Weights of a small self-supervised image encoder.
Model: 2.7M parameters, 32-pixel images, arch mlp, layers 6, norm layernorm, activation gelu, width 256.
Data: 77898 training examples, 61.1 epochs.
Rows from block 3, named by matrix and row number. Rows with one number belong to one neuron. Each number is 500 + 25 x the weight over the matrix's rms, rounded and kept within 0 to 999. All counts start at 0. Numbers have three digits each.
# fc1: MLP up (model.blocks.3.mlp.fc1.weight, 512x256), inputs 172-255
# fc2: MLP down (model.blocks.3.mlp.fc2.weight, 256x512, transposed), outputs 172-255
fc1.157:466496487546475529478500493533492442496472496467520489524484487470545504475525497488513486480528466505512477430499500487485481513471561547450507517568541505490521519517518530507454470514475518482486471490493515521501499485554532513482508504488523466492
fc1.158:499514499473532520517458503527470502511517467476479488444488476509484516472489495507460507504475475478503540486522501515498473528501545484449550463492474498487507495498509532466511536481487476499523509480531567494521524511492508500457477497522497471516
fc1.159:516534532472502513445558527491437514530432476476525501536470482476477466502524470481500510548430551498520479525494539508509466534463531495490516492502460495517520489527493560475501513461508476471519516435460513534466507534532484487479480497534493487558
fc1.160:531515486476522491491495512512490480494480487466501527472503531481530505457478459503566467478483512500506492534453465503495521491500485482464506510535476509508502492528470498487455470524480471471538499486447521528486508479504462531516515511512490534494
fc1.161:485525484477527541514502496499499457449490507486474473474511501498510494421447467505490500502521482478491538501502491477493484520520535484448532475531516541480515519523501494443481477548495488485486482497486560490523539511491476514492496466484492463505
fc1.163:502486508484466518479476487495489489448505517467480552487494477491483515439477493482507476492503516478535498439477513489532516506512499485489497511539429532486516535489518563480498495548509463500507493484548515505484501516510474470516496484534538497528
fc1.164:480520489471443502482499532480510504528495533526502463428480570517501534468521499483531492506560484476447533516520499520480519514516511510486471412482546498499533463488488509501508518508535458525503477508477468516533532492496483463498503493506454553517
fc1.165:473436517507446474491475529488495489469482529495517479504496473492521464509445545497491486503511511514499482502449502491480532511515471518508555503514503525568526467475536515473461494506453472467537492494496577506481489554516478507488497498473556518543
fc1.166:530520511493509496486522489520466540490487464475496493514475467471504527456481491507474474503483519484514507537486475479510491537494505512487557492513452497470508500501454504473505492519523482477468521495460476525484472527500503484520500462538469472505
fc1.167:498515524472487532498468515492496521528503481524488553491507558518573516526468506496517496459524471467478492518513476449485487505506501484492489468488589489542471490504496503458508475523527487484510505468488496487497512509513506478492468502525494568511
fc1.168:520506475554506507485509491542468518521510541520552494488514475500501519484511474538463466468476473488540456555525506510529469477450534503475510537528476503512496488500527523488460499460579462506456477492486485498480504495516497501506514530464547528495
fc1.169:508521524500499529478482509523505481488501504512475491503483493506522505505496501477508503497501506507519492481498519503483464506503508496478515471492479492516492509512515515472520483497500497494524483457505507489504485518521530466499502495504496518529
fc1.170:508524515492496527509446496507455512489474531493479502540497491500498480473512490500517509545467566449517482523496537473497471503499532470534499504507453518466492466515526515477524487480491482472505498466480506488446508550535507495520514470517473513535
fc1.171:439483488508482494478536485480518479521468481522501486509493559491562538538510516457505493514531466500488501466555501510525472508515512497473478493545540529480486465507503502512508492515525482465528500485526504490527501500508496486472510514477517471488
fc1.172:502498495420491524507488478501508523493499499566539518528482498464500518511482493545509422497495514507502521452529453461462451499468486474502525510541463474490458499497469498473492497464467553499477489490454595512506565516503494507418498470540508496513
fc1.173:467517504544550474517481497488501479492509495488471496483506476482489523475544508528499507523515497487524519478496448535502510523491541475493513485540437517449463483503472514499461491471502495484473519484502534492466483551511486521514485495529488505501
fc1.174:513501479538458509463483512520506489446477475508504480480470452500501497526497529479480523526510497498520492501495500500450487463458502485481498483507483479472486478505492530519488504468536485513495479513505472533469515507523517520491450519469490482499
fc1.175:503502501468491533476515494473510488516518495501511477458498524510488480489475490474493485506509498539514512494501550483523492510491534460465508554531503532499534520536511517496476469530489514461516473494530501492532517521494503495499523523496509483521
fc1.176:495496511536497516468490491504491508473470493469489506485453494511506484500493509449528489518465527478545445466489524479510488495498474502515524504538478508524516516519492490494511487515491478538482474519492499473487488492523522470446500491495530495490
fc1.177:520474534514501467490475487498485520542486489494508501549517452560517472497462470450508522532517513495509458486496520489550535495531514473504489477514497511510468552518522500464516493521516473464505511474482499522468463476474544485498457461486500518491
fc1.178:484456490498449528482482490524491478538470492522506475479506508535532479555492512513478459466519502492517482472498475486494509449503488518489511512537551466496525509546530525469506491506478510486485488465510520519470527465568518449472504495507493477502
fc1.179:518497532487476490484465501509499534482527489517508496522525535519530492499477494501491498485479494474493497479500509508524500539515462476493516474489490529504477480469518488472493471521513496510519500495483522455467506528481495517515501536491478538501
fc1.180:507494478513482510505501521491484522511515504482504502489479504500494540504509526505521495509533527483517484495511500536462487486493501515513492478498518501502480525490506502534454537482535482482488524532515453510510499491485511493538480507487494501503
fc1.182:507515506517478509499466548504472467481486500500455505472503500538484527540534509508493455509451522473507492522523525514474477468494490495510511489485512483504443507542501510508538529507468538507530513502490498491471482487565488501493479484515478539473
fc1.183:489538519481499522496488502487501503522492512519466520498502523501480500494498492532499489504463457473553458517493494474501507502460500501498510500497502508513454487483492485467491481489490505501508496470468530467483516507495490494508467507530532531487
fc1.184:471486479478474506496520494494475480459474491511487482495526524465495549494517512498523500505485540537484511498502487494465466479491501519469566477509493495501488478476539477457482512499470501455542519453480518450485508520502485504506549528509530473551
fc1.185:491515490538523509481490511516466533528490520500497515477521526473528467491505437540497483527494506515515516554479466526503452493497576513461525483516470518464485539519508501454491430455573456504505505470499504505483493514512499480489495515479557487515
fc1.187:477481509537479511496475528489531476517483489483502495479496479509519502496484531472523473461523536531471509493498469530439545481538498504480538513508504488506524476555515479477469489489431474480529493473481506532495506507515479474452503516453531493525
fc1.188:503503508475472511531488487527491483483490479449466525486481471518525511468515432509554442512529527493537470472498495502487477503506511510484499458499524512513501490513508516512469471557463478472538499484499505473490469531520490482502498537497533496524
fc1.189:501497496518526532475495482473511494455519521517498502461505518482492517513469505508503512558494508484544501490487523444474537560512505442495525501511472555501488462516490501482470440557490517493458474523524502486529501538497486478516533477491482502521
fc1.190:486468491515486477523499515507458493488500514493463498448518499547504486539499493556527520494500482499522493571487485473474549495507482524481531496486492499577416467506517447446507516509478486475500506478455537486465483492519492510485474481507572524514
fc1.191:502508527440529514503471497500503515489486472485479517521513521511514476484471462479529470520503480517529504465504480512494481520508538509461510498530562501482516521558462513509500435518474497445533519466517530489506515475529527517480470481530506516512
fc1.194:494549508478481525485494497499482465464519510498473504471523469484491483485507506511470497526451470487503525514508515476465501495483480487516501464456474480511455515512498526459531490534489529456512505498476497499499490533524529476507463475527545556526
fc1.195:505509501520553516500496521532460516511505448518489465541515526473508425526511486496485481483474471474501494488508466493510490505508501504502507498485474490530513476522505533492506505466495503475532538476485482486505550506532525479521494531497497499517
fc1.196:495505489489467505465533540514430501498453511483527542552464463510505448478555474471576496537470518517527499531484518479508462470468498495519488516491495484476450493530500545418486525514524509518506501412478513520468476508539468503480476523485510497514
fc1.197:493473514476519503519521498471476456512529476490458509474480500521530473500473485487484494500493503486493495507480495456515509530486473525486542517518483498518420476463504472510519506477489498505481499498424524457502491495491496503453499502566569503492
fc1.198:491506483491523532476487503513495484490495484541497503461480472467517498492461511486498530467515460464498491452527517491499522494496506486486528484495492502500518475496491516487509517509483502446473507465498485502551446498474544503521484501508488525492
fc2.157:497470500478458452529486527469521523510458494490515534464465517510536532499472517548518493467529497528493509459492473557487506491500478553505554463526528464537513511473502507473496539525492465514534520474494542494481505482512507491456504511488495503540
fc2.158:490507502505480479488521531484513458508475531494537558510492480513518494511495512461519483472483492484524451496499487514500513492541510502487502512535483528519467483488472524531452507461499485467499488522490506511486480517527488524507507506542496524507
fc2.159:532449488468490486486475474465528498516549525571504508539512503529520486469459530500478524478512465492453501442515510510514503495505517489514502481520511513496513517466503517522524520500506502492478518552614505494518481487459498509460498498475525518492
fc2.160:537522458477500501473497506517500509511521510542560480544508515513472489485504521497478536506500482527470534530508457497513525487491548503483516501489506473511519522483490496448495555500558512483479506536469457546525513493456499493459503519496511492500
fc2.161:522530505461494482456502509491486482511464502444505526530477485503518460504483497514546478497479504509553434492495499479481512488512508499470507522525508525504501509529491527517487490490506484457521512461463522512490517473499468511517516504517466515507
fc2.163:505525511476537516493488475511510492499554482551495529521537555540517455510446473481452520477482466455517495488487507448515517543517483439494497534494489539504478524486491494495489486499491524528452501499482501469510499491461481508490510489513511504497
fc2.164:504520508506500502525490452511506488514519522536467454479536490491463537503526505524457480512515515442490547479530570494482463507465492519502475483486511510489506466502488480544538513539512509514467499557542478490523472521474513537521503506478462463494
fc2.165:492501494534490498503545480495498487512483523513525516500522501486524524475534512497492522509530456483419542490496522493509473510488482518544497523513502483518497509456516448531498500500486515541466486535483495496498463543502505515466484525501510432480
fc2.166:520498518463512467496504510524494464490471501476516525522472458512482487476508478465561502516474546520487519537482530545494500484475488500500514485529484513517458496503489477487502503495524490493524521502453485539484452508506461495511491515502521521509
fc2.167:489547499498534505498476493507495513487508470482476476528545506517528463518526482518506497520455514504496548530491515510497488520489476460539528494491464521449469515511507480493519487454499502506547528459479489475470502523504504497550485503522502531521
fc2.168:490511490471543474504492529499522567480491463508527514482480529489463430505480509489493520477491488537469522479464537535505539512536492499518503495463444476474541503501476493504495511523520489518504515552483506513519472518490511500511479521508526525482
fc2.169:503508502515492495492513500499521493491502521498510489485495487496471524473510516515504507511505510487499520506492496526476500490508487503544524513520490487510507506485496479499509514526522527530511504509504482518498477510491480478493487505501513470491
fc2.170:503445485510491466503497506497532478493509496549541476486515540484499496528495538513517486506523483525453513505534502499500505500551466489525475473449530489499502482508520484501490477517498494513487497512577508479511505506484498488531499529439475530526
fc2.171:503528491483501515529494494522459478506496485489491518517508504466459445500514462531500493517483504472516506539491527523501492505501489500499492496482481508487512484508465497494503495472466490480520510496465515522467471512519498533541483486540481540502
fc2.172:479473538567483496494497508513504516477498479468499497500495480510477548583502504495539521511517569524524515499543568527490481518508496480500491476459487530505441464510508427536512522527511470532523496548501440500475499539488493562571464470462455500482
fc2.173:506502518455507502467503518503505502503477493509534491489496520464455449449457509494492518507484505548535495485489499466514523517471483491487520509508492490496535507488479538461487493532518512449518485487500478529498512524504482464522490511498521529533
fc2.174:483467500472504487531481485492488524501492512519504490530493490531473509509482476494511480514502531496453526504480518510543540495490492510535505479487528475494482495513510471484513513488528487480486483524495531525522497521491510478485500497498512513494
fc2.175:485503494516479503517495503546497503506468511496491495485505520528489521504532494467505488509480533536508519494501502511471477471473534511530495515504532484472445510518470517468512496498516517510496515537470493516499485483557478482505485509489491488500
fc2.176:490528490461510527491498491497534532521476497469514539484515491490501495425518458504519460500544488483477499464482472495505517494466523489492470500483516499468539507520485529506495488537530493486511494474527495540522482513478511448512516505506505484513
fc2.177:520499528494504507488513500516530544488481488496507480496503533484486532495511527540488469492507520522519509517497475520420469486481519513499532563535483491493489504493481517499473521465473492481494543502515481522528518483506494511480501475489494474518
fc2.178:501472529489450446488514525462538489520456480479508495481457534511531509480473498477511523496535517524475471509481472539526511517536528513490495521492584503506545464473491484509485484485520472501532489479503548516495536506469483519465519532495491529528
fc2.179:479495478507490530490500516500494489465481527519513513498487478486479505515507527505491510534505487526516517500522512505451507481481484515517522476504444512511505535505543487474484520475516511487511510513514478459510460546502495495520483492487518498527
fc2.180:492496476495498480495502486479509491483510512508519497535518524494461472504517528486465537506494490527499513507468500517498519497509487491534486518508508490462535521490506489535505505483512507514494477514504506481497507503481486499506513516514511503505
fc2.182:511491542491476532487503528519535550472449512490514528513465482525486523469506508467479501509507509520480499501527521487503511508480519519503452527508463518494509492508485490505481479513534522481501461501534486557505496489477504507502503483462486520481
fc2.183:476529504491513501498483492525452537474476492483473469550531516449505465489513509529496509506465503508532514498481510477477517483499466458515534485506447491505504514516522527456535511516513514497507506474485492479471521503545476512535504472486487517515
fc2.184:487523523499520512502494482507468538519483534464496514514531502531534470504496465500540517481475489487468487511489493478516550508473484471490492471512463521441455494494505512451502507519516504498506509485469455496487517490483477505546487512467494522487
fc2.185:532505489457541509481511496509503528500500489527503504497471475486476487506486506479499511487480495498463527545505541515487533491529488485537492536448461476504516493502502449514500514482499508508519485535477455520509499508496488515481473508536514534476
fc2.187:476477472517469490493464513450500478478486537493516472536497513535504505513479502492518511489499488516520486519510511503475523466532489499519526449469542506519508457468537500494499541514529471490544513484501534478474524510490463534519508486483517533535
fc2.188:507473492545477512464469514487532474486508504513510520533496496464519498456495538471480527508549458478533515418494472482491521537493488469488494519545520503481528507492482541496468481521542521509469491518543475509524519482512500496478491515504501492497
fc2.189:503497492530466499507501516445506453529506528506479523519468504517514495501509536504480546502510477499503464475500470538509481505500514505533514456529568508527473501466529509508485493450492507508544498514507504513473482516473505503465461510519509524490
fc2.190:507518477474545494500500460515496510500518478496490526505502493465511507508511459487482488498474480492512484504533478498555507503503488492468454525510501491458499541541495485545531502454544526499474511503480510474525496423492532501486505525550463488436
fc2.191:473491495519499508500466504501504476493527545500487501478544502532566455488520546523465470480472453491462512488493467503488500482519487487512487456511514505493481507494519513529505524486465509479482498480497499504506514493507500496526511522486521525481
fc2.194:502530468508529513487505500476508534479506520521498496501508500534515471465486457487509495534494511465488507547483503459496519503477511486507492494460489517505515474485505504478497500485519486474474467481493490469516519513469490476535533510477530512529
fc2.195:511498487463488479485518491469510452476491485490509536501483467509477526489491501485515493532509510514540489462485512453512505482491470537519499521517473497518484539498509514506494512504492508494479499517539503531520479482479488491493517504544534480510
fc2.196:515542437493533483535482452443564523468558522498474481409565432543459541471500476563451501520478493484495499495498478543461518519512529511544535484505473507487474517487496470568542498500442503470492538557528499451533486511424483512511536481483515513473
fc2.197:502487514529505467495527494522527507499496464498519485500510477439512488519522509508454513483476484504551514482481528532524485486524500499503485542521494496475534532517489527549494469518518496561487495505597550505489491477533478517503502511485463476496
fc2.198:506491507528500495512504485487466551502472466532489489525505507520533508521479502504505511498517526500487503493504515510499486527519504511477499516496516524514524484496500529497497457517527482512521497476496494487482520509506493505516516544513475492496