{"model": "self-supervised image encoder", "dataset": "photos of plants, animals and fungi (iNaturalist)", "train_examples": 77898, "horizontal_flip": true, "color_jitter": 0.6, "method": "moco_v3", "norm": "layernorm", "norm_position": "pre", "inner_norm": false, "beta2": 0.999, "epochs": 61.1, "lr_schedule": "cosine"}
Rows from block 2 of a small self-supervised image encoder, named by matrix and row number. Rows with one number belong to one neuron. Each number is 128 + 24 x the weight over its row's rms, rounded and kept within 0 to 255. All counts start at 0. Numbers have three digits each.
After each neuron's rows are labels from the 100 images, of 14848, where the neuron reaches its highest value: "top examples" is what is common among them. Only what is clearly more common there than usual is listed. The data: photos of plants, animals and fungi (iNaturalist). In brackets: how many of the 100.
# fc1: MLP up (model.blocks.2.mlp.fc1.weight, 512x256), inputs 52-103
# fc2: MLP down (model.blocks.2.mlp.fc2.weight, 256x512, transposed), outputs 52-103

fc1.322:130101151103128134074132132148138165115134121107131185151075121145116162123112106153167132116114149125161150130125123112130107113124134137133126127172164144
fc2.322:123176139127109122127135131168112174147135133121129118141125102162123130113149118161164124137156120115136111116161130095144094135172104128120115161120124082
top examples: order Lepidoptera (34)

fc1.103:130104132136137152126136110130147146119116150105146151155118116147097144164147086110116132167134169086147141139142093138132118153142138145133160139138126119
fc2.103:093169164161103133164134120120126130119076122083168090073114108096098151126107095208111068114144119166106085110153133086131109160157104159132097143148111150
top examples: order Charadriiformes (27)

fc1.60:108115122154139128112154180095119139122139108147112136156108099119178097094134142185121125142178114139087189145136128142134112114085133161131170111166140132
fc2.60:083138140122131123136141104154146152113140193132122136111157163133081140133165143156178141124127109116164098150151145122113130116177087142116122124114137117
top examples: order Lepidoptera (36)

fc1.444:155096104132107150098136115120137137126112128156148113143100089186150109101087123099132127135115102127136154154081139144165087141151121129116153149127119129
fc2.444:101134135115158110140146134099109133168122127160115114072144077160113098153129100180110134122132141144122099123126117144114077161152168131170088151155140094
top examples: order Charadriiformes (28)

fc1.477:111042094124145101100132136125104157143137154125117104118128164147137150118142128149115116162164144118148124118111127105166091132144113160136142149172102138
fc2.477:108100116103157133137117134117135129124152105198067186161136130142115159121157142145105105159088142095137083096148085127084144156108118144153160136126110140
top examples: class Aves (84)

fc1.347:126157119104080168158125161170140126129128115103192141138114122084127145095117105160154105113165130120123140142143184147117141072111110156123118147123143170
fc2.347:119136160128120053092126113120115140176138119113107165136119116175089109131081126122124089129080144175111134118168114128112145132111129125148113135140129127
top examples: phylum Arthropoda (60); order Lepidoptera (39)

fc1.494:134065134141133140120094120126116142123147166154118131127142177111133133087141134112100114147135160132116099133134119127112134144135108176131142145116096135
fc2.494:149108124119090074126162107124127147113122115137099163159128114147137139114108134131154144117158185162121168119121119162158094111155115108090120138155144111
top examples: class Aves (83)

fc1.71:111136150102089147127126125133139124108135135079195121125134123082136121171130128126169078121133120116145132144161178146134112067087140150132123110134132165
fc2.71:094114170130129093075087120103158116142142124147159113135131145147099108156131102168128101142112149109120140119122129115091116128091119161119188108161117168
top examples: order Lepidoptera (40)

fc1.46:110132145147111152145124121137167117132126125124144134112096116144169142077169123098126077152114154146089087147139122133102094110114109128145158123120109122
fc2.46:119157151134124124106101145064104138168147113178150131107115120162153111203096135133121158128110167144132144090138103162118169138130144107132139087137138123
top examples: order Lepidoptera (39)

fc1.134:190135115090121098129149115143151169096129152125133137113159147135161136074111121118137101113136152145112136161107132150128098127097120140099125137114101126
fc2.134:123085123146138139112116112104114118117161125196120152159144183166195114141144135142077174151128124133131153092129058118091152135133132155096129136127135132
top examples: class Mammalia (26)

fc1.282:176106145099125162130128156101123144067128169114155105095135099104114098084136100132127116127171168161142164169122209123147160092165116121102111110108116114
fc2.282:111161129172134130124120165102150124155119087109132177128116127154136110137089137115102122145099108131137147088148093108135146124098160101147087109120171149
top examples: class Insecta (61); phylum Arthropoda (61); order Lepidoptera (39)

fc1.331:127132136154140069136148163125160157167152121101142107114158115120172159118130150166163151137145179123136130107124151083177119119090135096172108114106108156
fc2.331:156120134108130133150123128146091112122131124159120093129101104104124153116123085116122111114164115127184104136090127120147177145147114131157119119099084141
top examples: phylum Arthropoda (71); class Insecta (69)

fc1.9:112134140075089144159113124135130163115149146147116154141105144113140120170118125149115163121105110121179154121105105132121137117141134147119114143157132126
fc2.9:142113107134140117105140125166141110133169100091105148143124134101117119155142112087109114148144160125125146116091162161132140095094122104147175134133117120
top examples: phylum Tracheophyta (26); kingdom Plantae (26)

fc1.151:150114122099134149104078157143126123124165129155117151146111146156143111160126131129136107160134141073115189110145136116158129100120122174136132146164118192
fc2.151:107147102115112112152176106131135128105080146119146148085135130174135134107138141125100131124100120150109135150115153153111106142137089119153124134108145121
top examples: phylum Tracheophyta (27); kingdom Plantae (27)

fc1.52:136117143146111107165132169153143117136149126132159111140091117112107146131135118104139155114146125116143107099134148121126148094084102150104138118154143119
fc2.52:098159165174151110115134086098117162141096113140116116160090108165088139105144126122140102133120113138113114151129082130146112128164087164139112154094131129
top examples: order Lepidoptera (40)

fc1.80:129133084102116179167115146113143117110154146119146121134092151078145110132150107161166115120194127120095111122144144104148113105079150159122165118130137141
fc2.80:145140141124091074139152124101111155164113163130125144129165116177121138102091177148134118130073149159133118145135145149105126093106112118167082169126122131
top examples: order Lepidoptera (31)

fc1.500:113114113110131150100103117126139133089136146118181109104142177100104121134188116048137119164135154102174139141129170116138104149106159150151132157134112157
fc2.500:121120133123134099115134103121164158129103169129139097092108152150131123093151135119120117133162139123075084153117122109155075127144143162136108173108107100
top examples: class Aves (83)

fc1.68:142097160140148094122137167161106122107146107117149171140061090148113156103138101112094156110126141071135090141115125086100150148097105128152122132114135151
fc2.68:132161136153119141116155103090153163124115112109155153103076108093096146187130123050114126151123104153097119087151111115088114122150162162109104100087130071
top examples: class Insecta (63); phylum Arthropoda (63); order Lepidoptera (40)

fc1.191:094131131132136173168105165108116147130154177118111152117154169155125129119166133114112129136117132124161098110145141095182126148149127134152123148145107153
fc2.191:118143146152092114110145101157159128128089111172163067095075130165133093093135120147129126133153122131098086131108106149151095128148126133115131130140133133
top examples: class Aves (83)

fc1.285:171091119103130116105114138103121157107112160128126113112133121132148132089181154121103092159119147148127125123137113105111120144156083155147161132119065127
fc2.285:139089133090135112100159122112116175136168097145085183183093130156099144116131164159137142131116161084132128083097121136117115100121115106134138105161160096
top examples: order Charadriiformes (25)

fc1.225:142130143105126160145082119136109144131135127100132108155111103137131142113154144123162122140107193104173120127169129148118131160083144137146126094154116116
fc2.225:143129113145112114094146115109155122125120134148104138110130181125141129125112100121104159129146076149079118129093128106140130107156108096103125190086135119
top examples: phylum Arthropoda (82); class Insecta (79)

fc1.298:087134115078131126113120119111167126095114127125151066136056131110136142123152102140122129139134153121154129163145111121109113138135106157150170131134113143
fc2.298:127143123132121137131120101097107123095134085128133131105099111143106153108129106153115119146185142135153115089163132067205150143166115142124125134110133135
top examples: phylum Chordata (97); class Aves (87); order Charadriiformes (28)

fc1.144:102112122132157166115129143111177137104075132111107147146122127083166155155133117116111132177151129094158113127142112099143141118141101131153176149134096112
fc2.144:150101145147100126130061122172117100100127161118133083124118182139084107146159096103118118138107070106151127123143149127129144111156135127114128149127158144
top examples: order Charadriiformes (25)

fc1.205:147128093125126171144142160140109153125140118128137111130154092096175128134175125137154118104093082135122073135103117150122114129113131127139153103149120131
fc2.205:129127147136137112115116144075152136180135134136145117089052162194096136146125123129095149137108140094100111137105080096101112117111159157144121113134166109
top examples: phylum Arthropoda (61)

fc1.209:163112106132149149116075150098160171129134146108136090093140128103114112073149116158151124121122151142109149145133176136156135129114140130106102112145135097
fc2.209:116156128118126099159166124159109147130156080128109186132098111148147142128123165138148140110080117113135113082140133130128162093117113113147092121107136159
top examples: phylum Arthropoda (61); class Insecta (60)

fc1.264:130080121092140079121121116121098109093177137101169117144140142142102162138174132102142150122127156111136174164101132139120153143105132113150159106139146147
fc2.264:091124132150134117137079125116135145124114130159142078119120163106144131124145098102107096101103133166101110151110171108100156156111089119130132166102092177
top examples: class Insecta (72); phylum Arthropoda (72); order Lepidoptera (35)

fc1.192:179140133052123107103145131127135135144090154118110080133130139174125111104104125129146152129123120137143168128103138138142115095123093134118106150156106147
fc2.192:140146133120144158161129140097155120179131155150137079098114136097067084142132134122085090127110121125083120127124139162069126095117164148124120147134122091
top examples: phylum Chordata (93); class Aves (87); order Anseriformes (27); family: Anatidae (27)

fc1.416:119058142131152180086107155170165123105154127156146156158124169124117120165129102125124129151141130117135126128074121139122163145083148145123157117154146130
fc2.416:111168074099142117176152099113101158132100178087115133116129112109124165124139121102109138089121100125104115164115142132145095151137077139129093147089108097
top examples: order Charadriiformes (27)

fc1.305:153099134096147143117104131140158125113148180117165086118089150125134116112132099117144163142183179095114128132107187116171113136100135133116135133155137148
fc2.305:138166131120121131128121142115144129158095151139102156147151109145170114106110157122137121120084123154122120171102139159136103096104146158132081121157122130
top examples: order Lepidoptera (38)

fc1.14:170142160128134199111123128116150121134144163127138147169110121148144120160148115116129117170130142120152120087134106106140093110127131145126162136166125159
fc2.14:136129109171141119098130131130140126181129094078135120131128119131130131117145142115110092106131133146113093095141127118114102145087108158121138122149113116
top examples: order Charadriiformes (25)

fc1.280:128106155109113177095118123100141137127098137121141084144119157112117104166158112148123134138159142132142118148110126117124111078131115100124148185139156108
fc2.280:087103097140140108119134118147131123127175108134120130134159083115113142070133175114174121135134117091149089110114111124132116166124111172113135090140154145
top examples: class Aves (91); order Accipitriformes (26)

fc1.126:111123119068147122114134054087176117112143159070166114121103120126092123154157117103170145118133178109140106150121157090132140146126131107086162124146126132
fc2.126:205138146124087167123139160144121136110113122151130152120122134170137131074065140107086113155130126131161131128124113147133102123107160128127096165085138119
top examples: order Lepidoptera (40)

fc1.479:111102132142115103107125173115087134133141115151134130119120098120173183077102143141165162119118161131137111119111150099131165159142113100137080128117104161
fc2.479:127161133141152127152141129131119116120120114141117126105084114137123166148145151104112106129169105126133098107169133083186138136177121149137099160084098113
top examples: phylum Arthropoda (67); class Insecta (66)

fc1.380:128109145125110073113127138155155153090134116146147130124108134165143143130123110145173097117097155119131100138122122162118115139109120167117128120138138191
fc2.380:096187162147073095137149132100125144127094128155158141112089122139112170119158095162124112133149118104123104090203113082162117117139095195113107164136097162
top examples: phylum Arthropoda (60); class Insecta (59); order Lepidoptera (34)

fc1.242:137101109122143123159145117174116175114200091084126084134148135100126127070113168138197117113132124113145087114098111093132132129092116094131114119124134156
fc2.242:120167184145136112141102148071111131136099139155134125077126107136111140165136080110118139153170179128134147132132146112134154154146164153135130129137112125
top examples: order Lepidoptera (32)

fc1.61:168102097110145104136128143111110131147167120112114172123107113122114151114123140160164103133116133072172145147131157171117130177090147165181156103152158125
fc2.61:095148179129115169123100121119110124112126108132129100134120102105142105106124142107099141136135147172101108125128090077160116095135105130103096127094099132
top examples: phylum Arthropoda (62); class Insecta (61); order Lepidoptera (31)

fc1.119:147124105127140173114114115115157118093104141138139107138096130092122124105145157166120123151114151155119138108132120126158141142138132112139177126151134150
fc2.119:137124098160139140156110153151136097095110119140173119112157119112114162098113077099128086137130113122158128164132176121132132120118119145146135164094104148
top examples: order Charadriiformes (28); kingdom Plantae (27); phylum Tracheophyta (27)

fc1.439:102139117083134147126150111141120169082133149061126124121158101104123138134161125110123153108127136124128099161089125100163080115143077120153109136144135131
fc2.439:112143144145137116147126116092148131174081111153140122087073094132108143155103152149160131122110120137132130097134144160105115138120158164129118104139110099
top examples: order Anseriformes (26); family: Anatidae (26)

fc1.125:112162144098119136130130133114166136111097134110103128112120113165133155096183134136129133117135127089117115187107087132144049117139082103140143145112123112
fc2.125:115129141141109171159091123074103112131088084169142091131107106117152135126115147124108117113112142182124161144100110137118191123116149133089110095112092108
top examples: order Anseriformes (26); family: Anatidae (26)

fc1.360:133085126123117098136114158113123153176099139177113109114112125174148128075084087124125148125121138123154173161080120154136107075106112160146152151130156140
fc2.360:136113112137121138091108107139145115146155150095130122121164167156129113112127151133103128110091164161150199107134137119094137107132152135123127095174092128
top examples: order Anseriformes (29); family: Anatidae (29)

fc1.342:132136154108134108119100148108112155128142126113151105151090095142151137145160119116140115139117229079145116137143137086125142146090137117130109114136117161
fc2.342:144112058127105131127154101137145113115129129119094151118184164097104137133119143120116138117153075162112140145102125154144112106138098139116125175147138129
top examples: phylum Arthropoda (84); class Insecta (80)

fc1.40:127122112116113144133122115096181148112126135084125153129079155115161151103112109125126132133163171119114103153155130118126123116103134147097130144136159155
fc2.40:111120138144147088137134111108082148143154132178124155138156112086113135145144149162145112125082142158110090117099112152127098137107100106147135146131142161
top examples: class Insecta (60); phylum Arthropoda (60); order Lepidoptera (42)

fc1.327:143110163121149155112107122124146095119140125122158122184151187128114114174113129135094127136149129130126138140137115120116189111116083135078183124159154122
fc2.327:122173113185116108175109087127142090136138127112129117095125134086108131131109085132114158116154076133131116126142128132092127138165161152112088108095137129
top examples: order Charadriiformes (25)

fc1.211:106108119157129154161113130136133141166160085137125149153149107139151143106121136146166116119122160126111119126119129118078134165061122151168125109146152130
fc2.211:127122120102115128091145162107102146110133107162102131136130110124144141145119107161131145109105146116127115150064101172170146113129121074132133154098151152
top examples: class Insecta (59); order Lepidoptera (33)

fc1.394:141106147126153087106132058108139152104119116095148131126067149162158133110111143113163137082127129135105137148143134129127157175119118148118154123131116135
fc2.394:150154121134112143146157160139085138125119142146113170139149120089095138177101128134127065120140111138167128096152117144133149108134119127150115134135136135
top examples: order Lepidoptera (39)

fc1.186:139082120065112082120123188131100126162138152119110137134117153140101124110189103122121136145129174091174126165110145088168122126148105142115138144132114133
fc2.186:130077115125124127118111082110138127172130168156114106109152144119144103130127133148132093108142124164099153156081082157098086120104132168134121139175088138
top examples: class Aves (86)

fc1.102:136092093136127116123161145106164151111143146129125144106144165153104144134157076144153136158114145120122111148142141115133116129107115134157166176142146142
fc2.102:145129153137158158149087116108133093111135117110148118129137090101144128099119170127142084130136144143158145118161125175106167103117114173141147098140065150
top examples: class Aves (83)